Rows from block 5, named by matrix and row number. Rows with one number belong to one neuron. Each number is 128 + 24 x the weight over its row's rms, rounded and kept within 0 to 255. All counts start at 0. After the name is the row's rms in percent of the matrix's.
# fc1: MLP up (model.blocks.5.mlp.fc1.weight, 1536x256), inputs 192-255
# fc2: MLP down (model.blocks.5.mlp.fc2.weight, 256x1536, transposed), outputs 192-255
fc1.614 125 [134 124 143 124 165 102 176 149 122 148 159  96 110 143 140  80 155 158 122 108  74 129 121 103 134 128  98 115 111 154 102  98 179 121 166 137 133 135 124 123 143 138 186  97 166 111 153 133 107 135 139 116 108 150 130 112 140 123 165 120 123 121 118 144]
fc1.615 076 [100 168 120 109 134  70 147 138 185 114 120 117 128 160 105  97 151  57 153 117 145 120 145 120 162 133 133 155 137 114 125 132 118 179 108  81 165 146 119 123 123 117 165 114 141 151 128 115 134 101 117 153 127 100 133 164 132 121 130 131 158 152 109 149]
fc1.616 098 [120 144 126 104 136 112 131 101 125 136 150  78 148 156  86  99 110 101 132 118 123 171 164 118 137 130  84 115 116 137 117 141 151 147 161 102 134 114 156 127 140 120 103 113 132 164 129 137 103  72 138 111 106  96  93 135 155 131 144 116 106 117 160 110]
fc1.617 085 [146 140 195 130 124 111 143 152 132 115 101 100 134 127 170 147 125 120 153 134 107 134 131 112 125 168  93 124 114 161 125 104 164 135 106 149 126 145 112 129 154 137 122  88 150 124 121 110 160 100 126 124  92 124 105 111 139 144 134 126 182 119 119 118]
fc1.618 098 [ 86 147 129 126 149  66 163 119 114 142 127 115 119 123 146 116 161 114 151 151 133 150 127 141 154 174 145 149 155 109 104  94 141 146 111 127  96 140 135 141 124 129 137 122 127 141 140  96 149 131 130 114 141  99 100 123 123 131 157 109 111  83 101 112]
fc1.619 122 [159 145 162  80 118 175 133 140 156 132 119 136 105 148 155 110 120 143 134 125 140 111  71 154 141 113  86 142 143 100  87 159 129 141 162 136 122 170  95 153 114 131  73  94 155 143 128 140 122 148 117 134 132 150 116  79 149 120 126 133 118 171 114  94]
fc1.620 080 [102 139 180 120  83 138 123 116 135 137 153 157 181 158 129 120 130 127 132 101 104 153 127 121 120 146 120 110 120 167 116 102 146 137 107 162 124  77 161 149 142 131  97 125 140 142 109 131 122 130 161 111 139 122 141 139 119 143 175 108 153 129 111 150]
fc1.621 097 [136 118 102 118 105 135 137 105 168 108 125 142 128 152 141  74 110 158 155 128 131  91 112 133 134 129 128 111 113 114  87  75 108 149 154 123 102 176 179 122 131 119 126  92 131 166 151 141 107 196 177 141 107 138 113 128  93 136 143  91 121 138 153 164]
fc1.622 113 [ 92 100 124 144 147 105  93  91 140 105  83  88 158 139 106 149 131 137 143 120 156 118 117 147 136  96 121 172 142 132 145 127 151 118  87 133 102 128 157 139 110 118 146 124  87 113 118 111 138 139  76 136 144 138 129 106 152 203 125 163 146 150 105 126]
fc1.623 068 [194 131  86 152 151 132 177 103 126 126 127  94 157 121 132 158 102 145 116 112 144 122 167 134 128 115 124 131  72 163 145 125 165  94 112 207  99 113 107  70 134 134 101 114 184 175 125 168  88 158 116 145 103 112 125 153 158 135  88 141 122 107 107 149]
fc1.624 131 [ 26 150 114 136 154  85 132 147 102 108 110 108 137 115 139 148 133  96 140 124 120 128 173 125 147 111 105 134 131 163 157  87 140 117 130 119 106 128 141 140 149 127 134 127 108 124 102  89 146 108 148 113 136 159 145 164 122  94 175  83 118  94 150 109]
fc1.625 085 [116 159 108 133 155 158  78 157 132 130 152 128 116 110 158 109 130 129 130  94 167 121 127 142 114  99  99 124 128 152 128 139 147 134 145 123 145 107 142 133 128 128 119 128  95 150  54 125  84 101 113 113 161 144 104 139 148 115 153 159 139 135 157 129]
fc1.626 108 [152 106 124 132 126  80 100 136 118 135 124 123 149 153 140 151 134 158 122 104 127 104 148 107 120 133 141 126 140 143 138 144  99 158  95 127 152 172  92 122 111 137 153 123 131 137 130 130 165 120 157 172 159  80 120 149 148 124 121 137 155 108 146 117]
fc1.627 088 [145 114 146  99 134  91 131 126 104 119 124 167 128 160 152 143 171 121 124 119 162 114 127  90 134 112  42 114 174 150  97 111 135 148 124 164  77 147 131  93 139  94 128 179  96 119 168 144 109 139 125 140 129 140 107 122 145 127 142 151 167 144 159 140]
fc1.628 082 [101 159  95  90 122 124 151 118 141 125 133 141 146 177 169 132 103 136 139 129 104 127 140 138 123 160 119 112 133 129 112 136 146 184 116 166 141 109 133 142  95 116  96 166 164 145 108 131 169 134 141 151  95  96  81 159 171 130  98  99 146  92 118 102]
fc1.629 086 [149 162 140  94 145 155 146  98 119 128 101 142 121 122  68 152 117 147 142 137 156 107 193 168 169  92 119 152 104  99 109 144 137 106 138 118 121 169 175  86 107 150 115 115 112 137 127 149 132 139 120 129 146 154  98 173 138 131  76 103  89 112 133  85]
fc1.630 105 [ 53 139 121 124 107 127  94 144 147 153  93 115 140  95 120 126 107 114 139 152 104 110 130 127 152 133 130 113 125 143 132  95 144 141 104 170 125  89 137 142 174 127 107 122 132 138  79 140 132 124 133 119 122 120 163 161 113 141 131  46 125 134 130 140]
fc1.631 074 [111 127 153 109  92  95 111 140 131 129 122 185 127 123 108 122 149 175 145 138 112 116 132 107 148  99  97 113 137 162 144 165 126 103 136 151 120 158  93 149 111 161 122 142 103 145 125 113 185 142 130 124 136  89 133 131  96 123 135  64 147 140 117 166]
fc1.632 121 [122 152 117 116 137 124 118 118 155 181 152 100 126 100 160 101 158 155 140 102 129  83 140 115 129 155 136 130 113 111 112 129 145 132 122 109 119 175 122 168 147 172 127 163 155 112 117 113 109  92 115 132 123  97  57 119 109 130 151  77 155  88  86 158]
fc1.633 073 [148 103 158 141 119  93 117 164 125 193  85 123 150 126  83 125 120 101 166 108 127 143  76  97 166 149 137 131 109 123 135 114 137 134  78 110  80 115 136  85 125 121 151 115 176 166 148 138 143  76 136 153 160 158 133 175 118  72 152 104  70 169 144 115]
fc1.634 089 [104 169 130 131 104  99 212 101 119 122 173  98 104 135 128 118 167 102 126  86 166 122 139 136 129 160 130  84 110 113 124 133 114 172 107  86 150 155 135  96 162 128 106 140 135 138 145 140 146  95 147 118 138 129 139 126 127 129 128 112 142 125 142 107]
fc1.635 117 [201 118 171 126  92 136 144 124 123 154 110 148 117 108 121 126 134  95 132 100  85 142 126 122 106 154 109 120 111 121 147 110 151 111 122 121 116 160 103 130 129 185 196  74 112 144 145 139 132 191 129 158 138 120 124 156 158 111 158 116 135  86  99 123]
fc1.636 122 [ 93 108 104  91 140 161 138 134 155  93 127 145 122 144  89 122 127  42 125 157 153 125 149 130 125 120 167 111 149 118  58 159 176 134 148  78 156 143  89 121 121 134 129 139 116  90 132 133 145 130 127 156 111 136 131 164 151 163 116 147 143 115  85 141]
fc1.637 102 [131 110 153 114 119 122 127 143 146  79 151 163  88 121 109 124 121 126 161 147 179 129 101 137  76 125 136 121 168 126 184 122 168 145 175 134 122  86 130 121 122 127 166 109 141 181 146  99 167 159 185 149 135 127 136 152 163 115 128  99 111  90 145 119]
fc1.638 112 [106 148 147 100 153 157 123 126 147 168 131 110 161 151 121 107 197 153 122 124  90  68 155 135 113  80 122 133 159 124 121 139 106 100 167 102 114 137 115 108 135 129 159 101 136 129 138 122  96 174 114 121 135 155 123 107  92 124 155 178 116 139 123 122]
fc2.614 128 [ 70 147 134 121 152 118 125 106 126 137 151 164 144 159  87 121 124 125 112 125 142 153 123 128 124  99 116 123 125 113 161 118 107 142  94 145 175 144 131 111 144 138 144 133 144  97 159  99 155 150 132 108 128 145 161 133 130 159 141 133 120 149 127 136]
fc2.615 075 [ 83 153 104 137 118  98 155 146 111 158 121 163 123 111 111 105 153 154 115 131 132 134 150 152 136 135 130 166 145 132  89 136 156 151 133 164 122 169 122 173 142 107 142 146 156  90 149 135 122 174 128 107 129 141 128 170 166 105 174  72 120 117 118 150]
fc2.616 091 [149 134 124 151 130 129 116 164 114 131 145 135  44 122 140 122 150 150 158  81 105 101 111 145  98  97 131 136 115 146 101 169  95 120 145 136 128 116 113 131 162 127 127 128 123  83 102 127 109 176  99 111  93  78 123 136 160 108 135  92  85 143  90 153]
fc2.617 082 [139 129 175 145 148 134 116 118 148 127 113 159 109 106 110 121 106 129 148 142 118 128 108 123  93 118 172 114 100 118 156 155 111 154 111 114 119 144 146 111 106 150 136 108 118 127 132 161 120 157 128 150 101 120 146 114 125 116 116 139 110 148  98 117]
fc2.618 097 [ 78 122 103  94  91 118  96 130 117  88 148 142  86 114 126 116 118 143 154 157 169 134 117 148 143 109 154 126 107  91 153 155 138 155 168 133 185 140 128 133 142 156 131 146  98  92  87 107  94 148 121 144 144 116 152 135 173 115 150 145 133  97 138 136]
fc2.619 124 [160 137 182 138 110 126 136 132  95 172 146 109 127 116 163  86 117 132 131 105 140  90  93 156  97 134 140 145 113 149 155 136 136 151 160 120 151 117 105 110 101 114 102 100 139 155 151 109 122  93 157 130 123 125 110 112 104 108 120  61 143  96 103 155]
fc2.620 082 [158 157 171 167 153 133 136 127 161 129 184 103  88 130 131 126  84 135 109 119 152 110 116 109 124 139 115 168 150 175  92 114 147 165 121 110 120 129 119 141 130 145 123 132 132 142 126 139 150 110 101 126 139  98  96 191 136 148  96 147 141 132 113 112]
fc2.621 095 [122 125 106 171 101 166 129 157 127 113 105  91 133 151 160  98 114 166  91 145 157 125 114 123  91 139 116 150 111 108  95 118 162 143 158  98 127 153 160 141 125  97 128 113 154 145 126 106 128 147 121  96 167 174 124  96 170 125 102 157 125 133 137 173]
fc2.622 116 [125 148 115 138 114 116 155 122 144 127 151 132 101 127 176 132 120 117  95  97 150 129 143  98 111 115 143  86 134  79 101 129 142  59  99 136  92 137 133  91 151  73 151 102 108 170 161 170 119 107 103 144 158 108 144 140  94 181 130  96 123 111 149 128]
fc2.623 061 [175 129 120  85 107 139 106 116 170  95 180 141 101 126 118 141 129 107 112  62 147 134 120 186 127  78 112 129  93 191 114 140  88 125  92 103  99 116  89 108 123  97 141 137 114  85 125 143 174 115 127 155 100 108 130 153 117 142 124 133 102  98 134 146]
fc2.624 116 [ 40 104 136 127 120 119 143 145 142 142 149 141 143 115 154 111 114 113 109 139 156 113  99 158 134 109 136 148 101 126 149 131 128 126 115 142  73 101 110 137 161 134 111 134 154 170 139 117  96 100 143 154 132  76  98 178 140 131 119 165 127 182 111 137]
fc2.625 084 [129 133 138 127 141 179  74 128 151 102 120 125 152 145 126 120 130 124 152 104 127 151 126 158 114 175 106 132 119  88  75 110 144  99 123 108 121 168 118 138 116 154 103 134 109 129 113 146 140 121 175  81 155 146 121 196 138 168 126 101 122 171 124 138]
fc2.626 099 [143 125 144 149 121  88 118 132 125 112  93 108 105 158 113  98 111 176 123 126  98 164 120 113 135 107 102  95 146 160 129 127  83 108 103 131 145 122 105 172 123 106 187 144 122  96 123  98 111 161 131 127 140 117  76 171 100 131 132 116 130 117 149 158]
fc2.627 089 [196 113 124 103 141 107 172 103  95 151 110 104 100 170 146 112 183 152 148 144 170 151 136 145 187 103 145  99 145 140 146 149 121 128 126 120  81  92  89 133  91 122 128 122 146 124 110 149 153  98  81 121 134 114 121 154 129 112 152 102  94 108 134 138]
fc2.628 083 [132 125  70 199 124 109 136 130 166 130 134 130 143 129 151 142 111 139 116 119 134 156 118 120 114 111 152 114 117 181 149  88 143 173 143 131  84 113 100  77 102 121 127 134 103 101 138 130 169 131 118 156  87 137 110 120 123 111  72 111 108 100 156 124]
fc2.629 083 [150 115 111 177 122 159  73 145 144 139 155 116 120 122 116 108 218 136 138  97 172 105 122 161 114 174 103 148 113 155 158 171 137 167 124 116 153 100 116 113 109 107 124 126 133 144 115 135  94 169 107 169 143 129 169 147 129 120 116 170 123 116 130 118]
fc2.630 101 [ 80 144 161 123 144 135 159 125 116 127  83 121 114  88 116 168 143 156 116 163 142 153 150 120 117 123  97  98 142  99 104  89 112 160 115  93 128 147 154  76  93 126  95 127 125 124 130 121 106 124 121 119 146 144 101 119 146 127 125 197 149  68 124 113]
fc2.631 075 [141 144 139 105 140 111 102 122 124 112 119 135 119 101 139  70 126 104 104 121 129 108 134 144 134 172 165 123 146 174 120 135 116 175 113 143 130  87 121 112 108  90 155 108 143 129 127 124 136 114 139 137 119 149 114 122 135 130 151 142 140 119 158 131]
fc2.632 129 [ 90 124 102 164 120 161 105 132 126 159 129 139 125 101 154  94 106 101 136  96 184 160 129 145 120 112 120 133 150 115 129 166 119 123 163 136 173 144 140 107 158 122 120  93 139 133  79 103 147  98 127 154 120 138 113 148 167 198 169 146 125 133 116 141]
fc2.633 076 [142 130 148  97  89  90 118 133 184 111  72  93 131 124 102 169 153 128 113 152 116 126 180 101  80 110 132 107 146 132 122 131 119 156 139 106 112 143 130 141  98 118 151 122 137  94 104 120 105 123 148 168 153 112 124 119 160 128 111 134 130 130  94 162]
fc2.634 086 [116 132 150 122 123  93 161 143 152 118 184 156  93 158 116 117 101 147 135  90 143 158 132 110 131 105 140 156 125  86 175 108 132 158 125 139 129  88 132  99 122 187 108 130 117  82  93  95 109 161 140 158 144  97 117 133 126 115 121 138 102 134 173 125]
fc2.635 117 [134 184 146 141  76 136 121 114 140 159  97 114 108 142  87 141 130 168 127 120 131 171 119 102  94 140 146 159 190 112 130 142 118 118  88 175 136 134 149 104 112 122 142 118 125 102 134 115 133 146 128 135 125 120  78 147 112 140 126 154 126 122 123 132]
fc2.636 129 [123 100 168 118  98 160 103 114  99 137 124 129 166 149 137 144 109 133 157 148 146 128 153 110 139 118 126 158 140 115 107 109 118 154 137 143 120 134 116 148 129 125 163  97 107 128 105  72 140  81 131 148 113 137  83 130 130 148 115 137 120 107 136 123]
fc2.637 102 [145 157 121 148 132 118 150 116 121 128  97 156 168 132  87 159 141  93 114 113 129 139 149 142 102 116 123 162 164 158 103 115 167 124 157  67 118 111 128 133 112 102  98 113 124 128 120 147 159  93 138 135 109 108 151 149  83 133 105 191 144 149 149 113]
fc2.638 106 [106 139 151 152 136 150 162 123 135 139 112 142 126 176 119 127 177 144  74 107 125 110 130 128 134  97 125 149 143 132 125 129 139 124 116 136  84 126 152 108 120  93 129 111 111 138 107 130 130  91 148 115 137 168 137 145  97 123 145  84 104 123 136 140]