config = dict(
    dataset='read English sentences (LibriTTS-R)',
    norm='layernorm',
    layers=16,
    kernel_size=3,
    momentum=0.9,
    orthogonalizer='newton_schulz_5',
    final_lr_fraction=0,
)
Rows from block 8 of a small CTC audio transcriber, named by matrix and row number. Rows with one number belong to one neuron. Each number is 128 + 24 x the weight over its row's rms, rounded and kept within 0 to 255. All counts start at 0. After the name is the row's rms in percent of the matrix's.
Before each neuron's rows are labels from the 100 clips, of 14976, where the neuron reaches its highest value: "strongest on" is what is common among them. Only what is clearly more common there than usual is listed. The data: read English sentences (LibriTTS-R).
# fc1: MLP up (model.blocks.8.mlp.fc1.weight, 1536x256), inputs 0-127
# fc2: MLP down (model.blocks.8.mlp.fc2.weight, 256x1536, transposed), outputs 0-127

strongest on: the word "be"; the word "must"
fc1.383 087 [103 139 147 116 139 148 184 122  86 130 163 154 135 114 104 151 104 158 107 154 132 132 160 121 128 120 125  98 113 138 126 169 161 144 169  98 125 136 117  95 144  81 149 131 140 103 169 139 109 115 111 162 116  85 105  96 141 121 113 101 157 189 138 131 131 103 149 111 100  57  94  89 100  93  88  94 155 170 118 141 110 131 143 125 115 138 148 111 122 120  88 121  94 102 157 154 113 130 164 166 149 182 148 141  93 102 145 126 112 136 102  72  93  90 144  78  83 149 117 138 160 132 139 100 112 138 166 137]
fc2.383 083 [123 106  91 106 130 103 171 129  85 109 109 157 102 135 125  75 138 142 126 106  90 151 129 113  95 143 127 138 120 146 181 157 169 147 133  87 116  83 122 155 145 145 122 121 150 168 111 129 150  97 180 104 151 113 108 123 100 141 102 180 111 164  92 110 123 130 157 141 140 130 118 111 128 186 143 120 154 116 120  98 124 144 159 134 117 121 215  93 156 100 162  88 152 127 163 182 177  99 129 128 114 121 152 162 130  90 102 117 129  94 102 166  91 147  90 112  87 140 139 104 114 109 151 137 152 129 123 158]

strongest on: the word "be"
fc1.243 103 [100 163 124 103 116 134 115 100 136 138 145 111 122 187 103 137  92  77 144 156 147  91 108 122 118 136 117 122 109 154 117 110  98 125 128 101 115  95 146 145 107 108 133 128 124 158 130 156 118 125 116 110 113 133 152 119 140 162 160 117 117 136  93 137 183 152 157 152 113 122 171 110 135 153 112 136 152 115 124 135 165 110 154 100  96  96 144 148 105 123 118 145 103 138 143 127  83 132 133 123 179 118  93  99 132 144 162 120 119 109  66 117 192 112 107 180 137 125 148 115 136 153 155 142 105 145 130 145]
fc2.243 093 [ 99 125  98 135 110 159 118 139 112 105 122 110 107 141 162 109 183 140 105 171 128 140 103 144 117 112 153  97 134 175 145 153 172 117 128 104 162 112 120 153  87 126 169 155 153 130 162  76 131 109 169  87 178 149 132 166 119 125 110 135 128 145 105  86  98 145 129 125 135 118 158 132 133 109 155  96 128 145 106  99  85 114 147  97 113 131 133 120 156 132 140 115 125 129 128 174  43 158 138 129 123 153 105 123 129 136  94  93 154 119 114 107 133 118 119 128 120 115 106  88 140 145 141 143 140 135 108 140]

strongest on: the word "his"
fc1.516 096 [151 137 135 112 128 120 133 123 164 121  81 149 130 147  91 119 109 139 149 189 150 117 159 150 122  92 114 141 121 124 108  81 141 135 167 106 111 106 168 142 131 152 120 133  91 138 158 126 166 144 112 113 137 118 164 125 124  89 153  83 155 119  96 164  96 106 157 114 115 152 129 155 110 142 139 118 117 135 142 160 129 140 128  89  98 171 106  94 136 131 132 108  83 125 111 138 147 152 135 136 128 136 113 122 156 122 124 131 157 139 140  89 128 111 147 130 115 147 101 134 135  74 152 150 118  85 105 147]
fc2.516 096 [163 134 176  94 183 152 155 129 127 120  93 124 118 121 147 113 123 140  90 145 102 145  85 119 103 122  96 116  95 131 116 102 162 107 128 138 146 135 157 193 149 131 161 125 141  97 119 113 163 141 108 123 119 129 127 164 152 122 150 135 128 125 107 126 124 134 137  97 113 159 133  79 138 106 117 121  90 162 105 106 153 134 165 103 113 133 141 158 118 127 121 150 100 114 135  94 146 115 127 133 132 127 109 112 111  73 141  97  91  95 146 112 145 131 127 114 154 144 141 102 107 178 150  81 156 138 139 174]

strongest on: the word "his"
fc1.20 078 [121 179 122 133 120 109 176 122 131 142 116 120 111 112 183 144 116 127 127 118  90 151 120 149 131 128 125 148 141 128 109  93 130 110 151  92 125 141  97 158 160 107 134 114 102 142 118 138  84  85 140 168 133 110 138 131 102  89 116 116 113 139 159  91 163 113 117 110 103 121 118 141 148 111 115 125 143 136 131 114 144 135  91 157 143 159 128  92 157 107 147 146  97 100 156  88 118 135 127  91 143 113 126 135 196 159 135 122 150  97 100 148  75 118 110 129 131 142 146 165 137 100 104 139 140  94 139 111]
fc2.20 074 [141 107 150 111  88 169 123 111 156 101 108 122 111 137 103 154 183  77 114  87 142 102 130 139 158 145 126 147  94 123  85 137 106  99 136 145 129 119 173  97 163 147 119 141 123 113 110 146 162  71 139 125  87 128 111 131 143 121 119 155 131 107 138  85  89 162 104 156 129 127 174 114 157 134 158 112  73 166 107 163 106 164 158 116 127 135 115 135 141 132 141 149 135 152 147 118 135 102 143 148 189 123 115 144 149 196 126 142 142 154 138 153 155 101 122 132 132 163 111 101 135 108 146 110 136 142 123 105]

strongest on: the word "be"
fc1.584 074 [149 125 139 105 106 167 171  87  91 136 133 151  75 167  91 159 102 126 152 117 151  97 127  96 119 117 108 151 106 105 139 114 127 150 158 164 132 140 136 142 112 146 137 144 135 140 178 132 146 131 172 117  94 122 168 109 164 122 141 128 144 152 158 134 105 106 121 137 125  59 118 130 139  56 110 141 148 106 154 146 127 153 132 132 138 135 126 120 100 143 125 167 131 159 108 101 104 136 100 158 149 123 144 122  97 109 157 161 169 114 125 129 122 172 125 109 119 185 162 136 106 133  82 100 114 151 145 107]
fc2.584 077 [147 107 119 130 101 147 121 142 142 138 161  77  98 153  97 149 147 139 120 151 118 128 161 137  87 114 165 111 151 120 124 111 143 144 133 179 134 113 164 128 153 129 113 118 107 182 117 120 119 149 145  92 143 178 118 140 104 138  99 150 131 157 141 134 100 119  96 117 107 138 159 137 104 150 125 128 131 106 134  98 165 174 111 104  93  69 128 127 131 116 177 137  87 147 142 131 135 112 107 123 130 105 130 149 129 126  80 115 115 122  83 144 112 122 171 100 139 175 115 145 109 133 106 185 198 166 106 115]

strongest on: the word "his"
fc1.233 118 [ 79 110 164 123 118 132 105 149 144 174 142 114 100 137 128 101 116  93 119 132 154 130 141 101 136 179 143 135 118 110 119 142 126 143 170  87 118 127 134 111  76 139 127 106 100 170 113 120 142 133 144 144  78 107  98 136 123 135 114 123  88 168 124 129 165 140 135 154 138  90 139 114 118 156 126 132 122 112 121 136 137 116 153 122 113 101 108 127  99  99 120 154 138 129 144 122 133 130  75 152  80 136 111  94  81 133 134 101 109 136  94  97 118 129 127 103 151 136 144 109 127 110 140 114 147 131 142 179]
fc2.233 118 [111 159 134 129 124  98 100 131 113 163  97 103 105 127 116 111 128  89 121 132 131 118 158 101 179 110  94  91 135 108 132 118 124 146 120  97 148 105 123 152  53 124 122  80 138 114 121 142 143 122 163 113 112 163  99 160 125 148 151 104 104  90 120  68 111 130 144  78 114 137 100 143 133  95 110 138 115 125 132 136  72 127  93 127 169 134 122 100 165 112 141 115 100 164 128 134  99 142  91 116  97 117 117 112 101 133 138 100 111  82 124 155 128 150 161 144 144 124 118  95 124  91 164 142 118 156 133 144]

strongest on: the word "his"
fc1.733 100 [ 84 131 116 109 181 101 156 177 105 124 146  78  91 119 124 132 132 121 122 112 113 129 125 144 124 151 145 101  94 138 142 161 167 131 140 109 122 139 127 138  87 135 167 138 149 152 140 123 118 111  89 147 117 156 175 139 139 159  90 114 124 114 127 199  97  80 137 141 110 100 181 109 138 133 127 118 129 130 100 139 137 108 135 125 129 155 171 135  37 165 125 130 129  78 142 130 104 151 142 117 110 146 124 134 116 121  97 102 115 105 152  77 124 170  74 122 144 145 173 117 109 135 127 184 112 146 136 146]
fc2.733 100 [104 146 112 121 127 144 163 134  98 123  93  88 118 134 120 118 158  71 145 126 158 143 161 117  68 139 134 159 110 162 135  99  89 119 105  88 133 136 142 114  87 127 118 141 127  88 145  63 110 158 145 169 149 110 156 119 159 104 128 115 137 144 151 150 115 114 111 140 133 106 166 142  84 133 128 171 103 143 113 133 155 125 183 114 130 170 117 146 123 134 167 119 134  95 162  91 125 132 136 122 144  89 134 114 104 154 124  80  75 118 160 140 111 133 153 100 102 137 125 160  95 117 129 125 120 109 148 122]

strongest on: the word "with"
fc1.737 095 [145 120 113 147 117 118 141 129 121 104 101 140 166 128 140 131 173 140 139 112  87 144 118 110 134 110 149  83 106 111 118  86 107 118 127 137 111 195 144  98 130 125 141 112 130 104 112  85  69 108 155 169 158 136 123 140 209 103 150 123 105 111  95 148 122 131 123 140 119  94 152 136 125 136 103 110 121 136 123 107 147 113 151 154 119 149 103 117 117  98 158 113 114 116 158 138 116 168  93 150 147 122 125 143 179 127 150 116 154 129 100 127 123  81 153 156 117 123  91 139 124 105 117 163  87 112 181 105]
fc2.737 091 [135  84 123 137 129 155 167 116  86 111  64 127 159 128 129 133 122 129 104 119 127 155 126  76 122 120 142 157 118 129 136  83 147 123 153 134  97  85 145 141 133 141 105  98 138 154 157 167 117 116 124 213 118 107 142 140 143 118 135 151 136 130 147 143 128 154 127 151 120 111 143 128  98 102 117 134 124 146 157 106 102 106  93 122 123  96 135 122 156 122 154 107 132 126  99 142 107 169 118 135 147 123 125 150 175 118 146 153 124 170 165 114 137 103 180 182 134  93 132 109 165  89  96 149 104 155 169 114]

strongest on: voice: female
fc1.159 109 [119 167 156 112 153 124 133 156 103 151  96 110  98 164 145 160 161 147 122 140 141 140 113 150 107 125 147 107  97 125 158 115 130 119 148 119 167 108  97 150 154 142 148 118 142 111 135 115 118  98 146 122 176 114 110 114 115 116 153 133 135 105 125 186 121 158 127 136 123  69 127 136 102 113 161 116 100 132 125  91 175 114 165 102 148 124  99 109  94 145 137 126 148  87 153 143 137 167 146 105 105 128 129 156 146 112 182 136 172 114 174 139 146 155 155 101 166 119  96 142 141 163 141 154 124 142 132 122]
fc2.159 110 [122  88 142 106 127 108 133 117 137 121 132  96 138 148 126 152 135 153  67 136 115 110 137 131 137  90 152 125  95 107  98 115 137 125 138 147  89 134 107 105 110 162 118  55  99 164 105 145 111 135 131 135 137 103  81 169 105 151 131 115 164 129 104 171 142 126 120 156 154 119 141 149 107 129 130 139 146 110  96 142 110 160 111 151 117 128 141 128 127 151 144 117 160 120 142 103 142 126 134 127  89 162 126 155 110 138 114 121 127 130 151 125 122 102  77 136 112 164 156 117  69 121 109 115 136 133 165 143]

strongest on: voice: female
fc1.148 117 [118 132 134 140 166 146 113 147  92  92 134 170 112 160 143 129 132  95 120 167 123 105  94 119 106 141 177  92 123 134 125 112 112 108 132 138 149 147 134 101 113 143 129 123 136 134 108 130 111 106 102 103 129 146  94 119 119 121 122 144 161 132 129 149 108 128 108 129 158  97  84 115  87  84 127 149 133 126 132  56  92 143 167 161 136 132 123 141 139  98 135 157  88 132 127 130 143 131 128 149 120  97  95 120 177 129 122 153 147  88 115  95 154 140 106 109 133 127 141 126 161 153 167  73 151 136 127 158]
fc2.148 114 [159 130 154 166  96 123 114  86 134 132 103 144 133 165 134 118 144 174 140 118 127 170 119 153 140 121 102 134 134 133 122  98  77 137 127 121 113 135 108 149  62 122  87 139 143 143 129 128 159  89 139 107 150 119  83 133 127 103 144 123 163 104  92 162 139 149 129 129 106 144 124 118 113 117 135  97 122 101 108 170 143 106 118 139 122 105  92  83 105 144 144 111 154 111 131 137 157  94 173 120 134 117 109 148 165 152 113 133 143 165 179 127 138 117 151  94 146 165 116 119 119 133 110 149 115 133 136 108]

strongest on: voice: female
fc1.644 116 [ 93 151 133 144 146 102  97 189 114 100 126 137 110 128 155 129 150 144 133 123 128 118 118  98 156 124 120 104 125 122  96 114 135  92 115  96 144 126 163  92 162 125 123 155 152 100 131  75 127 117 131 116 155 153 101 131 166 153  97 144 136 100 156 117 123 161 126 129 133 169  96 151 124 107 135 183 114 127 109 128 144 130 158 162 126 110  85 192 123 100 193  81 101 102 106 160 124 155 144 118 153 114 168 160 149 127 124 136 150 116 145  98 110 142 114 131 150 127 132 185  97 133 142 143 124  95 144 158]
fc2.644 126 [128 114 167 112 126 150 132 105 116 116 112 132 122 128 102 100 171 146 155 104 119 121 112 114 141 119 132 132 110 140 122 111 155  90  97 143 111 106 142 129 173 110 151 135 144 204 148 123 159 108 105 104 160 110 153 148 123  97 138 163 143 168 128 132  89 123 127 128 180 106 104 141 123 150 120 130 138 153 148 116 136 109 100 109 128 125 105 117  60 133 115 124 142 106 104 131  84 145 143  98 109 164 136 145 156 133  95 177 134 103 158 136 166  94 155 123 146 108  94 124 144 121 186  99 148  81 123 145]

strongest on: the word "his"
fc1.5 101 [183 177 114  90 150 124 164 140 169 125 114 149 117  94 114 109 101 150 109 123 153 124 126 158 124 116 129 137 115 103 120  95 135  89  91 135 115 148 142 177 143 135 145 141 154 168 154 158 113 148  65 160 156 148  92 157 163 115 177 109 133 171  99 115 142 112 118 119 117  82 143 113 109  88 135 125 148 156 111 162 147 141  80 143 140 113 137  90 156 120 126 157  98  98 117 116 124 129  98 151  87 108 158 166 133 120  86  95 150 197 149 121  89 116 138 134 139 117 116 111 129 122 104 180  85 113 124 105]
fc2.5 101 [116 100 201 164 116 116 157 130  95 128 103 174 164 129 108 151 103  97 173 122 139 119  70 152 145 150 110 147 105 106 162 167 110 127 122 104 146  77 156 113 115 128 127 100 110  86 134  93 147 141 112 163 104 157 134 167 115 116 160  84  86 137 124 128 120 147 131 127  84 151 158 102 123 147 110 124 144 136 184 107 169 138 125  99 138 115 106 121 111 116 192 123 131 128 124  89 139 125  83 107 133 128 123  92 150 140 183  84  97 130 160 128  98 144 119 102 145 121 108 143  94 149 116 138 149 159 102 121]